config.toml
arch = "resmlp"
dataset = "photos of plants, animals and fungi (iNaturalist)"
train_examples = 77898
horizontal_flip = false
inner_norm = false
width = 320
num_labels = 75
residual_init = "zero_last"
lr = 0.0015
eps = 1e-08
steps = 40000
final_lr_fraction = 0
warmup_steps = 2000
Rows from block 2 of a small multi-label image tagger, named by matrix and row number. Rows with one number belong to one neuron. Each number is 200 + 40 x the weight over its row's rms, rounded and kept within 0 to 999. All counts start at 0.
After each neuron's rows are labels from the 100 images, of 14976, where the neuron reaches its highest value: "responds to" is what is common among them. Only what is clearly more common there than usual is listed. The data: photos of plants, animals and fungi (iNaturalist). In brackets: how many of the 100.
# fc1: MLP up (model.blocks.2.mlp.fc1.weight, 960x320), inputs 256-319
# fc2: MLP down (model.blocks.2.mlp.fc2.weight, 320x960, transposed), outputs 256-319

fc1.521,236,183,179,183,182,82,209,250,214,203,214,209,120,214,219,188,184,272,166,194,187,205,216,233,227,208,188,201,188,235,192,242,250,153,204,213,253,152,191,228,224,164,241,258,262,197,161,231,161,246,172,241,140,184,254,150,257,263,199,133,222,191,118,156
fc2.521,167,211,229,198,244,199,251,260,229,217,133,157,197,243,145,163,242,250,239,203,201,214,167,180,129,171,182,241,137,191,274,192,178,291,203,266,170,192,178,267,135,183,202,110,175,139,269,161,142,229,271,218,189,169,264,149,183,214,180,211,97,213,238,175
responds to: order Lepidoptera (32)

fc1.693,234,147,219,157,181,166,258,262,163,81,247,195,201,173,248,174,219,236,201,217,201,188,215,204,145,213,209,207,133,139,158,250,213,125,232,137,183,168,185,171,226,213,246,251,185,238,221,184,193,147,212,162,204,255,170,190,179,208,195,201,218,187,227,179
fc2.693,239,205,241,218,143,160,241,233,136,181,204,169,241,185,197,207,216,169,170,223,229,212,174,208,225,206,274,222,143,206,113,299,233,174,148,165,206,212,211,197,235,239,183,219,204,230,278,202,161,220,186,161,206,132,166,167,123,219,228,256,238,188,166,210
responds to: order Lepidoptera (33)

fc1.741,197,176,296,203,103,145,116,117,217,207,212,203,256,235,175,174,138,185,221,219,184,153,237,265,245,239,206,289,209,242,207,256,180,172,180,222,216,171,141,184,199,257,142,274,229,195,185,214,209,242,143,172,157,195,161,236,168,198,211,182,222,247,211,158
fc2.741,197,211,170,253,196,133,197,251,179,221,181,178,199,282,199,183,167,150,177,164,188,206,178,166,185,256,211,239,156,151,183,211,257,197,145,207,158,239,244,214,227,213,223,184,243,206,222,152,142,284,151,172,208,230,206,178,119,214,225,246,205,243,217,217
responds to: class Insecta (75); phylum Arthropoda (75); order Lepidoptera (63); family: Nymphalidae (34)

fc1.563,170,212,154,245,197,216,204,219,195,207,208,179,267,210,180,221,263,217,199,183,166,210,221,148,209,231,223,180,214,175,228,181,168,170,155,164,220,159,223,210,249,285,223,210,189,208,230,222,183,121,98,109,208,194,239,285,144,217,236,230,183,208,65,202
fc2.563,210,277,279,367,156,207,154,166,173,256,234,216,228,159,150,249,240,165,183,196,109,228,150,170,257,136,259,201,234,197,173,238,267,158,183,157,204,185,259,142,163,159,142,184,171,217,196,181,267,198,215,210,175,185,198,283,134,212,234,289,215,204,261,286
responds to: phylum Chordata (100); class Aves (97)

fc1.135,85,216,184,103,231,193,192,194,183,265,227,237,141,240,250,182,177,296,274,195,218,178,269,124,234,156,184,246,143,141,201,194,229,213,205,249,200,185,197,173,248,174,218,244,229,193,171,160,203,193,226,215,230,199,210,188,220,240,148,209,173,156,228,199
fc2.135,243,260,152,270,226,188,145,197,168,188,186,210,228,164,233,194,183,125,214,219,152,265,152,187,212,281,273,156,154,170,139,248,232,158,184,186,204,235,149,180,254,238,191,227,236,228,159,209,219,240,170,253,144,241,215,175,165,165,257,178,232,255,157,170
responds to: phylum Tracheophyta (26); kingdom Plantae (26)

fc1.589,193,194,272,227,196,145,207,197,154,251,223,189,248,188,285,219,167,192,168,182,201,224,193,212,253,66,239,227,217,167,193,226,224,145,209,219,204,220,148,166,242,270,204,238,145,203,177,190,272,207,223,166,195,177,178,193,230,254,113,208,132,273,154,221
fc2.589,231,193,238,170,154,161,231,216,78,194,201,196,230,210,226,216,224,149,157,206,208,235,190,214,262,175,276,213,179,231,99,321,255,181,187,167,246,189,198,198,248,215,166,205,249,240,225,194,193,188,161,205,215,178,105,156,161,224,321,214,270,177,169,201
responds to: class Insecta (64); phylum Arthropoda (64)

fc1.765,172,223,193,212,244,252,187,138,154,228,266,171,213,190,173,234,231,157,232,208,205,130,254,171,233,102,255,147,247,159,183,240,199,172,168,223,237,240,270,240,222,252,125,194,174,171,192,102,167,191,199,217,199,130,108,178,204,237,205,143,204,190,213,203
fc2.765,189,207,168,179,186,175,216,237,253,155,164,147,188,242,187,218,177,250,207,227,173,236,171,222,187,197,163,223,157,153,239,185,145,237,215,137,109,209,163,203,199,207,175,144,185,220,182,300,175,231,231,195,229,207,237,255,202,210,166,177,167,226,162,186
responds to: phylum Tracheophyta (28); kingdom Plantae (28)

fc1.404,174,118,166,188,217,191,231,182,215,223,156,291,148,202,239,125,190,212,184,128,269,168,212,251,264,166,289,171,240,215,173,216,152,154,206,180,258,172,196,256,168,269,252,212,203,170,223,209,196,183,178,151,211,200,166,188,226,203,267,167,197,210,153,191
fc2.404,186,127,222,195,141,171,261,248,107,243,158,215,205,164,241,148,182,147,140,236,175,206,220,229,216,150,241,203,233,209,136,286,239,186,231,161,316,183,171,162,206,222,219,242,250,238,246,256,182,206,189,181,171,134,128,179,198,217,272,213,257,103,202,185
responds to: class Magnoliopsida (30); phylum Tracheophyta (30); kingdom Plantae (30)

fc1.193,283,231,247,200,198,203,222,232,160,154,277,227,273,171,113,255,185,196,218,260,174,184,211,196,239,229,187,241,219,178,187,244,178,268,165,259,200,224,125,236,203,237,168,203,144,193,168,201,105,152,220,206,225,254,154,182,192,281,228,195,183,156,235,174
fc2.193,228,307,223,160,224,211,213,185,258,176,195,133,181,233,171,266,231,207,177,256,242,89,297,186,181,219,145,177,243,236,207,186,168,262,224,237,210,192,112,164,170,149,254,245,146,199,127,160,172,210,235,249,219,145,254,164,267,228,144,224,170,139,207,186
responds to: phylum Arthropoda (73); class Insecta (72)

fc1.694,209,187,223,238,227,152,211,146,239,154,244,210,164,201,188,248,212,195,156,159,233,230,247,212,174,119,165,236,157,214,217,205,150,219,175,216,207,197,231,202,209,241,166,201,168,229,234,188,287,135,259,174,192,204,189,239,173,225,284,149,136,251,142,185
fc2.694,212,192,227,166,131,163,228,241,146,156,209,200,259,190,182,222,233,192,191,211,193,271,217,219,220,210,261,235,158,259,85,313,161,183,202,173,196,176,187,201,222,206,180,209,218,239,252,245,200,158,141,200,201,180,166,212,148,221,239,213,262,197,173,220
responds to: kingdom Plantae (75); phylum Tracheophyta (75); class Magnoliopsida (60)

fc1.28,239,161,239,208,133,221,260,189,177,124,203,167,216,182,198,176,184,195,187,166,187,203,144,201,193,112,172,229,160,230,194,202,195,232,261,154,183,200,189,222,194,228,171,192,186,204,175,204,212,225,199,162,212,173,208,180,218,269,125,150,148,197,175,172
fc2.28,219,185,235,207,138,169,253,250,143,177,185,202,232,170,214,209,229,164,173,231,246,206,182,188,214,204,267,199,150,182,120,296,230,189,153,184,208,218,181,210,225,241,191,209,229,239,270,213,163,214,175,146,199,108,177,155,135,209,211,245,222,171,153,197
responds to: class Insecta (68); phylum Arthropoda (68); order Lepidoptera (40)

fc1.65,197,138,175,231,215,142,229,233,218,151,203,211,223,147,267,196,229,209,172,182,211,279,155,222,254,219,158,217,143,188,207,177,193,170,243,184,187,143,144,201,161,273,289,270,279,181,278,171,225,145,196,132,223,152,183,203,219,188,228,124,153,234,182,217
fc2.65,256,282,215,303,238,226,156,205,246,216,286,263,260,195,148,228,232,166,195,214,145,168,147,198,239,152,185,126,187,192,209,200,207,199,189,281,179,275,195,148,230,239,255,170,207,249,178,138,232,177,111,213,202,229,226,202,243,130,235,221,183,221,147,187
responds to: order Passeriformes (53)

fc1.109,272,195,198,208,183,177,210,224,222,192,294,172,234,142,117,205,187,182,226,164,187,247,242,237,225,181,224,208,143,222,186,217,177,137,220,208,267,87,214,251,182,190,150,295,157,185,218,155,190,147,124,191,151,101,195,269,140,237,248,220,175,193,193,223
fc2.109,163,257,218,276,146,147,227,266,194,213,169,179,272,195,209,240,228,168,189,243,181,218,162,187,197,221,253,257,147,213,109,292,221,141,161,174,198,206,226,177,244,228,195,208,231,246,287,204,174,180,172,170,205,157,156,202,139,190,231,287,225,189,157,252
responds to: phylum Chordata (98); class Aves (97); order Charadriiformes (28)

fc1.327,181,157,216,169,217,263,189,208,182,202,225,265,291,186,298,178,201,207,196,129,247,138,179,155,249,229,291,160,202,193,189,219,177,124,219,209,219,139,133,258,177,259,296,158,193,158,212,209,188,122,182,239,206,181,211,210,224,211,218,357,146,277,209,178
fc2.327,200,167,224,144,222,186,275,178,175,200,229,201,175,188,212,171,251,216,208,253,230,162,252,180,169,64,251,162,155,141,183,165,213,148,265,135,222,194,165,209,169,114,126,135,116,173,121,139,272,201,326,250,223,180,193,183,207,246,184,193,189,133,249,182
responds to: phylum Arthropoda (69); class Insecta (65)

fc1.751,218,190,193,218,189,194,186,191,241,188,181,203,166,173,158,204,158,186,319,241,200,147,243,256,204,173,201,257,119,200,218,221,171,293,221,258,117,278,220,164,203,264,158,212,232,276,190,196,186,246,251,250,199,235,244,181,190,240,211,182,218,232,213,176
fc2.751,229,203,152,224,187,188,158,175,192,260,159,172,277,185,192,192,186,180,214,222,190,241,135,174,223,292,164,194,217,216,224,206,197,249,183,288,150,158,120,244,114,259,182,212,210,156,249,250,204,172,166,184,177,165,182,200,149,154,185,225,154,186,160,213
responds to: order Passeriformes (52)

fc1.517,240,219,267,114,209,197,265,185,217,223,237,237,225,159,202,193,193,183,253,155,331,197,182,246,234,234,220,136,218,219,173,194,228,236,212,243,79,175,244,196,203,142,202,167,297,179,239,132,159,200,234,199,175,231,167,133,191,249,154,235,246,243,221,175
fc2.517,241,203,241,226,187,80,212,238,192,201,181,252,181,194,120,164,169,181,208,241,158,236,186,260,175,233,322,272,182,164,152,299,174,249,176,196,198,212,206,255,157,146,204,186,250,219,154,199,203,246,238,230,244,189,166,185,209,185,250,207,180,119,185,169
responds to: phylum Arthropoda (65); order Lepidoptera (31)

fc1.429,177,193,158,155,126,262,140,141,186,142,254,190,266,256,207,169,219,220,186,209,202,243,183,122,250,224,203,217,190,266,189,210,167,173,149,176,197,174,177,188,265,293,233,196,183,180,265,201,181,209,123,146,217,181,193,158,126,184,265,224,274,236,132,202
fc2.429,176,240,193,327,202,245,163,184,226,218,218,221,210,177,230,164,170,169,172,189,180,169,179,185,251,192,154,179,231,231,253,131,220,200,149,240,184,222,271,181,194,198,172,185,221,160,175,148,255,215,225,224,162,251,254,199,225,193,156,214,190,239,265,225
responds to: class Aves (85)

fc1.219,218,196,196,219,194,150,234,203,208,97,91,261,192,226,224,154,188,174,264,158,165,216,151,257,143,187,239,179,168,191,152,225,248,197,205,236,141,248,142,261,171,184,206,205,233,205,156,236,145,215,207,179,151,185,165,105,215,154,126,227,246,169,182,131
fc2.219,237,191,239,218,154,171,244,222,135,159,209,189,229,171,204,199,210,167,166,222,239,210,168,197,240,207,276,192,146,204,112,304,238,187,152,165,204,221,207,196,243,235,197,220,213,236,267,198,158,218,181,174,202,137,188,158,128,226,240,245,227,182,159,200
responds to: order Lepidoptera (37)

fc1.493,154,179,144,128,220,238,178,171,219,133,212,213,265,235,221,178,203,281,180,198,221,194,178,156,186,242,167,197,152,212,184,198,200,185,176,235,196,171,167,256,228,278,275,237,214,179,303,160,128,202,145,177,229,229,134,155,175,207,241,176,161,209,175,202
fc2.493,137,199,208,193,163,187,198,146,223,145,179,187,175,200,261,199,157,239,166,231,247,133,212,202,181,138,217,205,250,224,139,259,208,170,171,208,266,221,235,224,180,225,184,214,160,185,215,274,217,214,246,231,208,184,240,229,282,277,192,186,210,170,187,199
responds to: phylum Chordata (94); class Aves (92); order Passeriformes (61)

fc1.36,130,181,193,99,111,246,226,131,220,177,147,234,264,249,198,204,205,161,191,205,310,204,220,267,241,225,179,177,239,230,196,198,203,235,133,203,147,177,200,208,203,174,198,251,130,138,186,239,145,178,101,140,195,182,150,166,140,194,279,131,263,216,214,191
fc2.36,166,232,181,224,179,211,230,189,262,230,211,175,192,287,190,215,172,190,177,220,235,243,192,173,157,191,237,183,149,199,228,183,198,154,165,236,169,226,204,199,263,158,232,221,175,199,217,136,153,259,182,198,205,193,218,261,118,173,115,216,164,257,164,231
responds to: class Insecta (67); phylum Arthropoda (67)

fc1.115,146,202,140,166,140,231,201,168,246,173,194,162,226,213,235,220,232,243,203,280,201,250,181,146,210,240,193,253,116,266,221,167,201,126,174,157,178,181,196,194,270,270,308,301,204,247,276,157,174,134,125,84,216,164,227,230,97,176,207,190,191,191,150,233
fc2.115,194,259,269,311,217,283,169,137,158,259,242,243,185,195,174,156,173,181,198,203,116,198,203,151,302,145,231,199,294,219,172,264,297,194,191,167,243,199,249,137,174,167,163,175,191,199,146,150,236,179,228,245,185,212,212,275,249,231,277,204,236,185,258,235
responds to: phylum Chordata (96); class Aves (91)

fc1.724,194,187,161,228,185,197,188,214,184,119,221,161,130,192,178,198,232,193,179,171,173,232,190,258,184,96,210,207,229,175,136,218,215,307,240,193,196,149,253,207,184,175,118,252,153,176,204,189,185,204,244,153,168,244,190,119,209,303,203,169,274,193,192,194
fc2.724,193,224,182,260,246,160,181,209,197,229,185,129,223,198,198,167,193,190,200,248,167,214,141,150,191,226,239,178,145,210,171,268,208,196,136,191,160,245,163,220,251,235,164,145,218,183,204,173,194,209,229,206,230,128,177,250,141,213,201,195,178,185,166,231
responds to: order Passeriformes (51)

fc1.86,144,179,240,174,180,113,202,155,190,139,149,217,136,179,181,191,161,186,241,171,193,169,178,265,199,243,175,289,201,180,193,238,189,260,183,201,188,174,188,254,177,171,200,169,145,198,183,215,192,238,201,144,174,192,189,146,201,243,193,191,213,233,240,155
fc2.86,210,222,222,191,173,112,163,222,241,211,202,146,171,286,116,153,127,168,227,158,228,153,231,154,141,257,179,212,156,227,147,279,202,249,207,224,222,227,177,245,215,183,150,172,230,198,263,179,169,218,180,189,182,166,147,180,114,218,178,187,220,189,270,198
responds to: phylum Arthropoda (84); class Insecta (83); order Lepidoptera (75); family: Nymphalidae (45)

fc1.399,178,211,127,106,208,178,213,132,204,205,166,161,133,299,244,113,198,315,193,177,236,204,153,101,207,194,259,236,189,215,215,186,224,147,190,88,155,292,172,239,255,147,235,213,233,200,169,292,159,248,180,222,181,207,224,159,232,172,159,251,254,254,142,170
fc2.399,204,193,215,166,179,207,234,207,171,170,188,160,230,183,189,256,217,232,171,189,193,233,192,251,151,168,169,152,168,261,200,226,176,277,226,220,175,206,213,226,194,263,200,216,233,187,291,265,153,208,222,195,239,172,176,205,126,178,238,203,189,165,208,213
responds to: order Passeriformes (50)

fc1.17,290,200,225,232,224,180,195,168,122,127,231,201,261,229,157,198,200,189,207,172,181,191,221,179,184,203,200,184,255,166,114,228,191,236,166,215,211,220,179,251,191,172,188,157,145,232,206,236,188,166,258,187,196,179,230,157,218,286,207,196,222,178,210,176
fc2.17,199,205,182,132,135,193,228,185,146,198,175,164,180,166,184,277,213,168,156,212,239,128,288,199,209,242,194,205,200,235,223,231,236,199,178,185,248,160,220,211,211,196,244,226,151,160,255,169,224,230,172,176,177,195,187,125,216,221,199,204,166,123,199,157
responds to: class Insecta (66); phylum Arthropoda (66); order Lepidoptera (32)

fc1.524,192,176,120,248,65,228,158,221,182,165,192,200,253,259,240,161,248,161,188,243,172,275,184,218,143,197,224,186,146,230,153,225,176,97,140,158,184,167,104,240,232,234,219,266,198,191,237,199,223,241,193,201,208,200,170,236,137,176,241,193,236,152,134,209
fc2.524,258,203,157,226,167,179,236,150,226,158,207,206,199,216,211,210,184,167,232,184,289,207,165,198,161,197,213,252,136,221,164,266,195,220,198,221,187,195,189,199,196,208,225,231,158,247,231,167,195,242,220,199,215,178,193,194,152,169,238,251,170,213,222,209
responds to: phylum Chordata (92)

fc1.439,194,179,264,199,195,249,208,235,210,166,195,219,171,155,209,195,244,152,157,201,233,206,160,179,312,170,236,145,221,235,136,168,237,170,194,177,216,173,242,232,207,272,224,216,166,211,302,135,176,208,162,118,173,105,161,210,183,242,225,204,293,197,197,231
fc2.439,229,214,209,267,201,111,215,260,108,189,202,145,227,157,187,212,170,166,156,247,185,216,144,228,192,214,254,194,125,160,139,276,242,169,155,181,186,260,174,202,234,248,181,233,193,216,222,218,194,226,208,145,214,200,217,154,178,195,182,226,239,141,153,207
responds to: order Passeriformes (54)

fc1.441,193,150,177,140,177,208,239,181,192,224,229,192,246,100,242,193,263,212,223,285,261,248,227,254,207,214,196,191,255,188,203,222,214,181,203,221,238,215,239,192,192,290,202,253,166,168,206,139,191,93,135,178,194,195,231,145,175,166,237,172,189,171,167,203
fc2.441,202,274,187,180,146,178,200,169,242,181,219,218,241,205,165,188,157,209,191,224,215,115,261,168,235,246,184,232,179,225,161,211,209,162,150,145,233,174,112,207,234,185,223,188,226,251,191,216,138,190,193,161,197,173,124,210,199,237,201,222,279,194,275,182
responds to: kingdom Plantae (32); phylum Tracheophyta (32); class Magnoliopsida (28)

fc1.599,132,174,252,250,161,149,212,191,145,250,231,182,175,122,199,203,179,151,196,223,182,266,151,260,207,205,285,161,259,273,182,233,204,180,211,175,238,177,203,237,203,153,209,211,227,221,209,207,228,155,109,169,173,166,218,192,214,178,201,244,295,200,132,182
fc2.599,265,225,261,181,184,143,171,179,91,209,213,153,242,164,162,265,183,186,140,204,151,180,214,225,204,230,271,225,192,192,66,289,189,175,179,178,248,221,226,175,232,197,190,222,224,181,168,248,192,167,233,179,214,203,189,159,186,271,220,244,273,199,181,186
responds to: order Lepidoptera (39); family: Lycaenidae (29)

fc1.498,235,184,222,231,131,231,205,196,167,226,268,163,247,153,161,191,158,189,256,173,177,153,203,149,268,197,165,196,229,256,107,238,220,277,206,278,241,105,243,178,190,288,141,181,146,189,219,96,174,212,103,147,179,135,126,210,89,256,223,154,193,191,255,214
fc2.498,216,237,181,271,219,241,234,235,192,235,235,236,231,200,189,231,200,173,211,155,148,207,173,129,223,190,256,236,162,137,137,210,268,135,164,135,211,205,272,118,258,152,234,148,196,241,184,154,148,163,158,206,191,263,189,193,212,170,254,297,243,174,187,232
responds to: class Aves (83); order Anseriformes (27); family: Anatidae (27)

fc1.77,196,216,203,176,214,132,231,249,169,159,128,245,187,234,258,141,222,155,249,150,251,230,141,280,143,173,220,190,131,144,154,221,230,195,218,206,168,178,137,246,207,234,234,256,254,166,246,164,216,175,237,171,210,171,201,140,174,181,175,203,136,223,99,153
fc2.77,221,195,238,214,155,149,239,241,144,173,182,170,234,187,211,204,214,171,189,225,236,209,177,205,219,204,275,232,145,196,109,312,222,189,151,173,201,216,192,199,220,235,175,204,210,226,266,208,165,209,198,149,203,126,166,161,130,221,210,243,231,171,164,201
responds to: order Passeriformes (55)

fc1.301,262,191,252,122,203,197,214,166,202,115,241,239,213,135,198,201,209,312,189,205,233,214,254,164,247,224,179,251,185,177,237,229,180,199,178,177,234,197,254,220,205,197,237,223,198,253,195,228,202,135,165,118,213,258,197,204,169,178,260,203,152,159,191,178
fc2.301,230,230,176,165,171,146,186,255,106,171,232,180,218,160,276,189,213,200,246,215,211,294,182,234,208,225,265,268,208,216,128,273,242,220,155,241,216,181,209,216,184,240,137,218,264,187,224,199,213,157,222,252,221,159,162,206,173,189,267,173,251,114,215,226
responds to: phylum Tracheophyta (28); kingdom Plantae (28); class Magnoliopsida (26)

fc1.253,136,185,162,159,159,147,226,178,241,188,216,190,126,121,190,220,162,210,231,213,250,138,233,264,164,229,200,303,143,221,197,201,160,183,167,141,130,169,223,232,231,198,194,177,196,203,185,170,218,243,262,175,205,184,187,237,125,220,240,247,223,239,201,210
fc2.253,223,186,177,167,129,144,210,213,257,220,218,201,166,227,182,169,162,199,195,146,194,186,235,141,166,264,168,261,219,234,271,204,183,223,211,203,257,160,182,216,140,161,164,227,163,175,203,281,217,186,166,172,89,175,209,195,201,230,149,169,155,211,244,168
responds to: phylum Arthropoda (74); class Insecta (70); order Lepidoptera (52)

fc1.275,127,178,164,165,178,230,175,197,222,206,229,228,233,163,221,165,206,200,170,210,216,247,214,207,212,109,198,238,253,233,166,230,282,175,230,163,261,183,278,204,182,247,216,164,160,223,185,100,201,174,152,203,186,210,221,164,201,195,281,145,231,238,210,172
fc2.275,171,193,237,210,165,160,154,239,178,117,216,174,147,191,199,267,162,141,138,198,152,136,249,113,196,274,196,230,194,100,210,216,253,178,189,133,238,238,200,226,245,115,238,185,232,245,234,210,160,214,261,147,227,193,223,146,173,204,246,228,282,165,212,164
responds to: phylum Arthropoda (62); class Insecta (60)

fc1.520,156,207,199,100,173,235,252,229,243,207,202,211,213,209,214,193,209,241,274,225,227,242,178,147,230,185,214,282,140,158,157,226,220,157,241,144,116,182,189,156,214,198,176,263,230,294,213,177,228,213,220,206,235,259,145,237,101,179,210,184,227,180,214,217
fc2.520,292,133,244,237,125,229,227,244,176,149,149,180,197,207,233,166,174,205,206,129,176,238,160,175,277,198,263,246,171,182,121,279,184,219,216,225,225,150,254,120,179,251,190,240,207,174,177,239,175,206,200,196,177,171,172,224,202,236,196,277,173,226,179,208
responds to: phylum Chordata (93); order Charadriiformes (25)

fc1.390,142,222,181,272,239,225,219,58,251,200,230,214,231,141,188,217,251,195,237,288,227,210,208,213,250,183,157,168,161,189,213,209,207,207,193,194,191,184,189,181,184,165,234,208,195,268,182,100,254,194,273,182,243,199,127,218,171,200,259,199,147,177,239,208
fc2.390,215,147,240,179,244,184,212,232,162,163,143,198,148,179,173,180,164,240,193,172,202,250,172,250,213,229,207,140,203,286,203,191,155,251,272,224,185,219,176,241,111,214,164,138,202,166,215,215,248,177,234,194,238,175,245,205,238,174,192,163,179,166,228,212
responds to: kingdom Plantae (40); phylum Tracheophyta (40); class Magnoliopsida (32)

fc1.266,212,202,224,196,222,85,230,156,209,204,145,242,174,184,126,219,181,187,212,205,190,130,209,198,232,182,149,212,137,200,157,223,164,221,185,240,124,215,231,213,181,190,200,190,213,315,222,268,246,217,211,130,213,252,133,204,218,216,167,221,161,209,178,195
fc2.266,248,164,253,202,159,159,256,239,101,157,212,193,237,162,205,206,224,182,172,239,248,201,176,211,247,207,289,202,151,197,124,310,227,202,147,165,202,232,185,194,224,245,200,230,219,233,262,215,161,210,195,161,226,171,170,143,146,225,267,229,231,187,160,181
responds to: phylum Arthropoda (72); class Insecta (71); order Lepidoptera (44)

fc1.428,196,201,252,204,176,225,208,144,206,184,245,263,256,234,243,243,223,206,219,222,169,153,249,144,265,222,240,151,240,174,165,272,168,246,171,198,198,199,187,250,211,189,193,263,210,166,193,135,117,161,170,174,213,182,112,197,177,257,238,268,182,180,234,188
fc2.428,226,182,226,147,263,112,193,252,281,224,223,171,95,209,230,262,226,192,149,133,258,89,267,167,239,205,248,213,204,119,189,185,173,174,237,222,254,207,261,174,180,138,306,205,249,232,194,208,219,189,232,194,271,198,201,114,243,152,232,221,220,207,124,153
responds to: phylum Arthropoda (63); class Insecta (59)

fc1.434,215,200,264,152,229,214,255,165,219,215,220,185,237,169,191,217,288,232,196,294,258,189,191,168,219,208,168,161,215,174,191,249,227,150,184,207,226,242,272,140,208,184,232,191,216,250,175,175,211,140,150,200,229,164,169,224,176,170,214,173,172,164,208,190
fc2.434,207,195,251,109,170,185,209,271,165,166,168,217,154,169,189,126,238,211,238,212,225,261,248,242,204,256,242,170,215,198,223,224,165,200,148,117,220,151,152,191,112,161,172,209,159,158,191,255,146,171,205,168,265,165,213,226,214,253,168,179,243,53,272,209
responds to: phylum Tracheophyta (31); kingdom Plantae (31); class Magnoliopsida (30)

fc1.692,256,143,197,122,200,143,187,209,196,162,187,200,214,146,152,177,224,202,258,211,243,217,169,224,154,259,245,224,116,258,228,232,185,181,202,218,194,212,158,266,205,158,237,178,274,257,269,258,246,209,128,181,157,241,234,214,166,174,203,226,242,218,165,196
fc2.692,210,214,240,195,188,165,229,188,205,190,174,189,241,183,238,209,212,193,192,265,267,192,208,212,230,169,266,176,141,263,100,268,213,167,159,189,200,230,189,178,239,243,230,184,211,252,251,158,168,182,223,158,229,133,187,204,168,197,172,248,270,196,130,224
responds to: order Lepidoptera (39)

fc1.101,169,176,217,186,200,132,174,216,143,99,233,203,166,210,204,158,143,203,230,103,173,141,241,238,175,236,156,276,209,173,216,234,196,240,199,223,214,163,124,206,246,211,145,177,287,161,184,199,260,236,221,256,141,155,135,199,243,240,260,116,135,184,216,135
fc2.101,191,199,241,196,224,161,175,204,223,220,151,137,233,261,182,189,209,209,172,187,200,146,239,189,161,225,143,248,225,234,218,247,169,244,201,213,192,218,193,214,95,165,157,153,168,160,217,230,226,207,200,103,203,248,180,211,192,189,201,205,213,182,264,208
responds to: class Insecta (71); phylum Arthropoda (71); order Lepidoptera (52); family: Nymphalidae (29)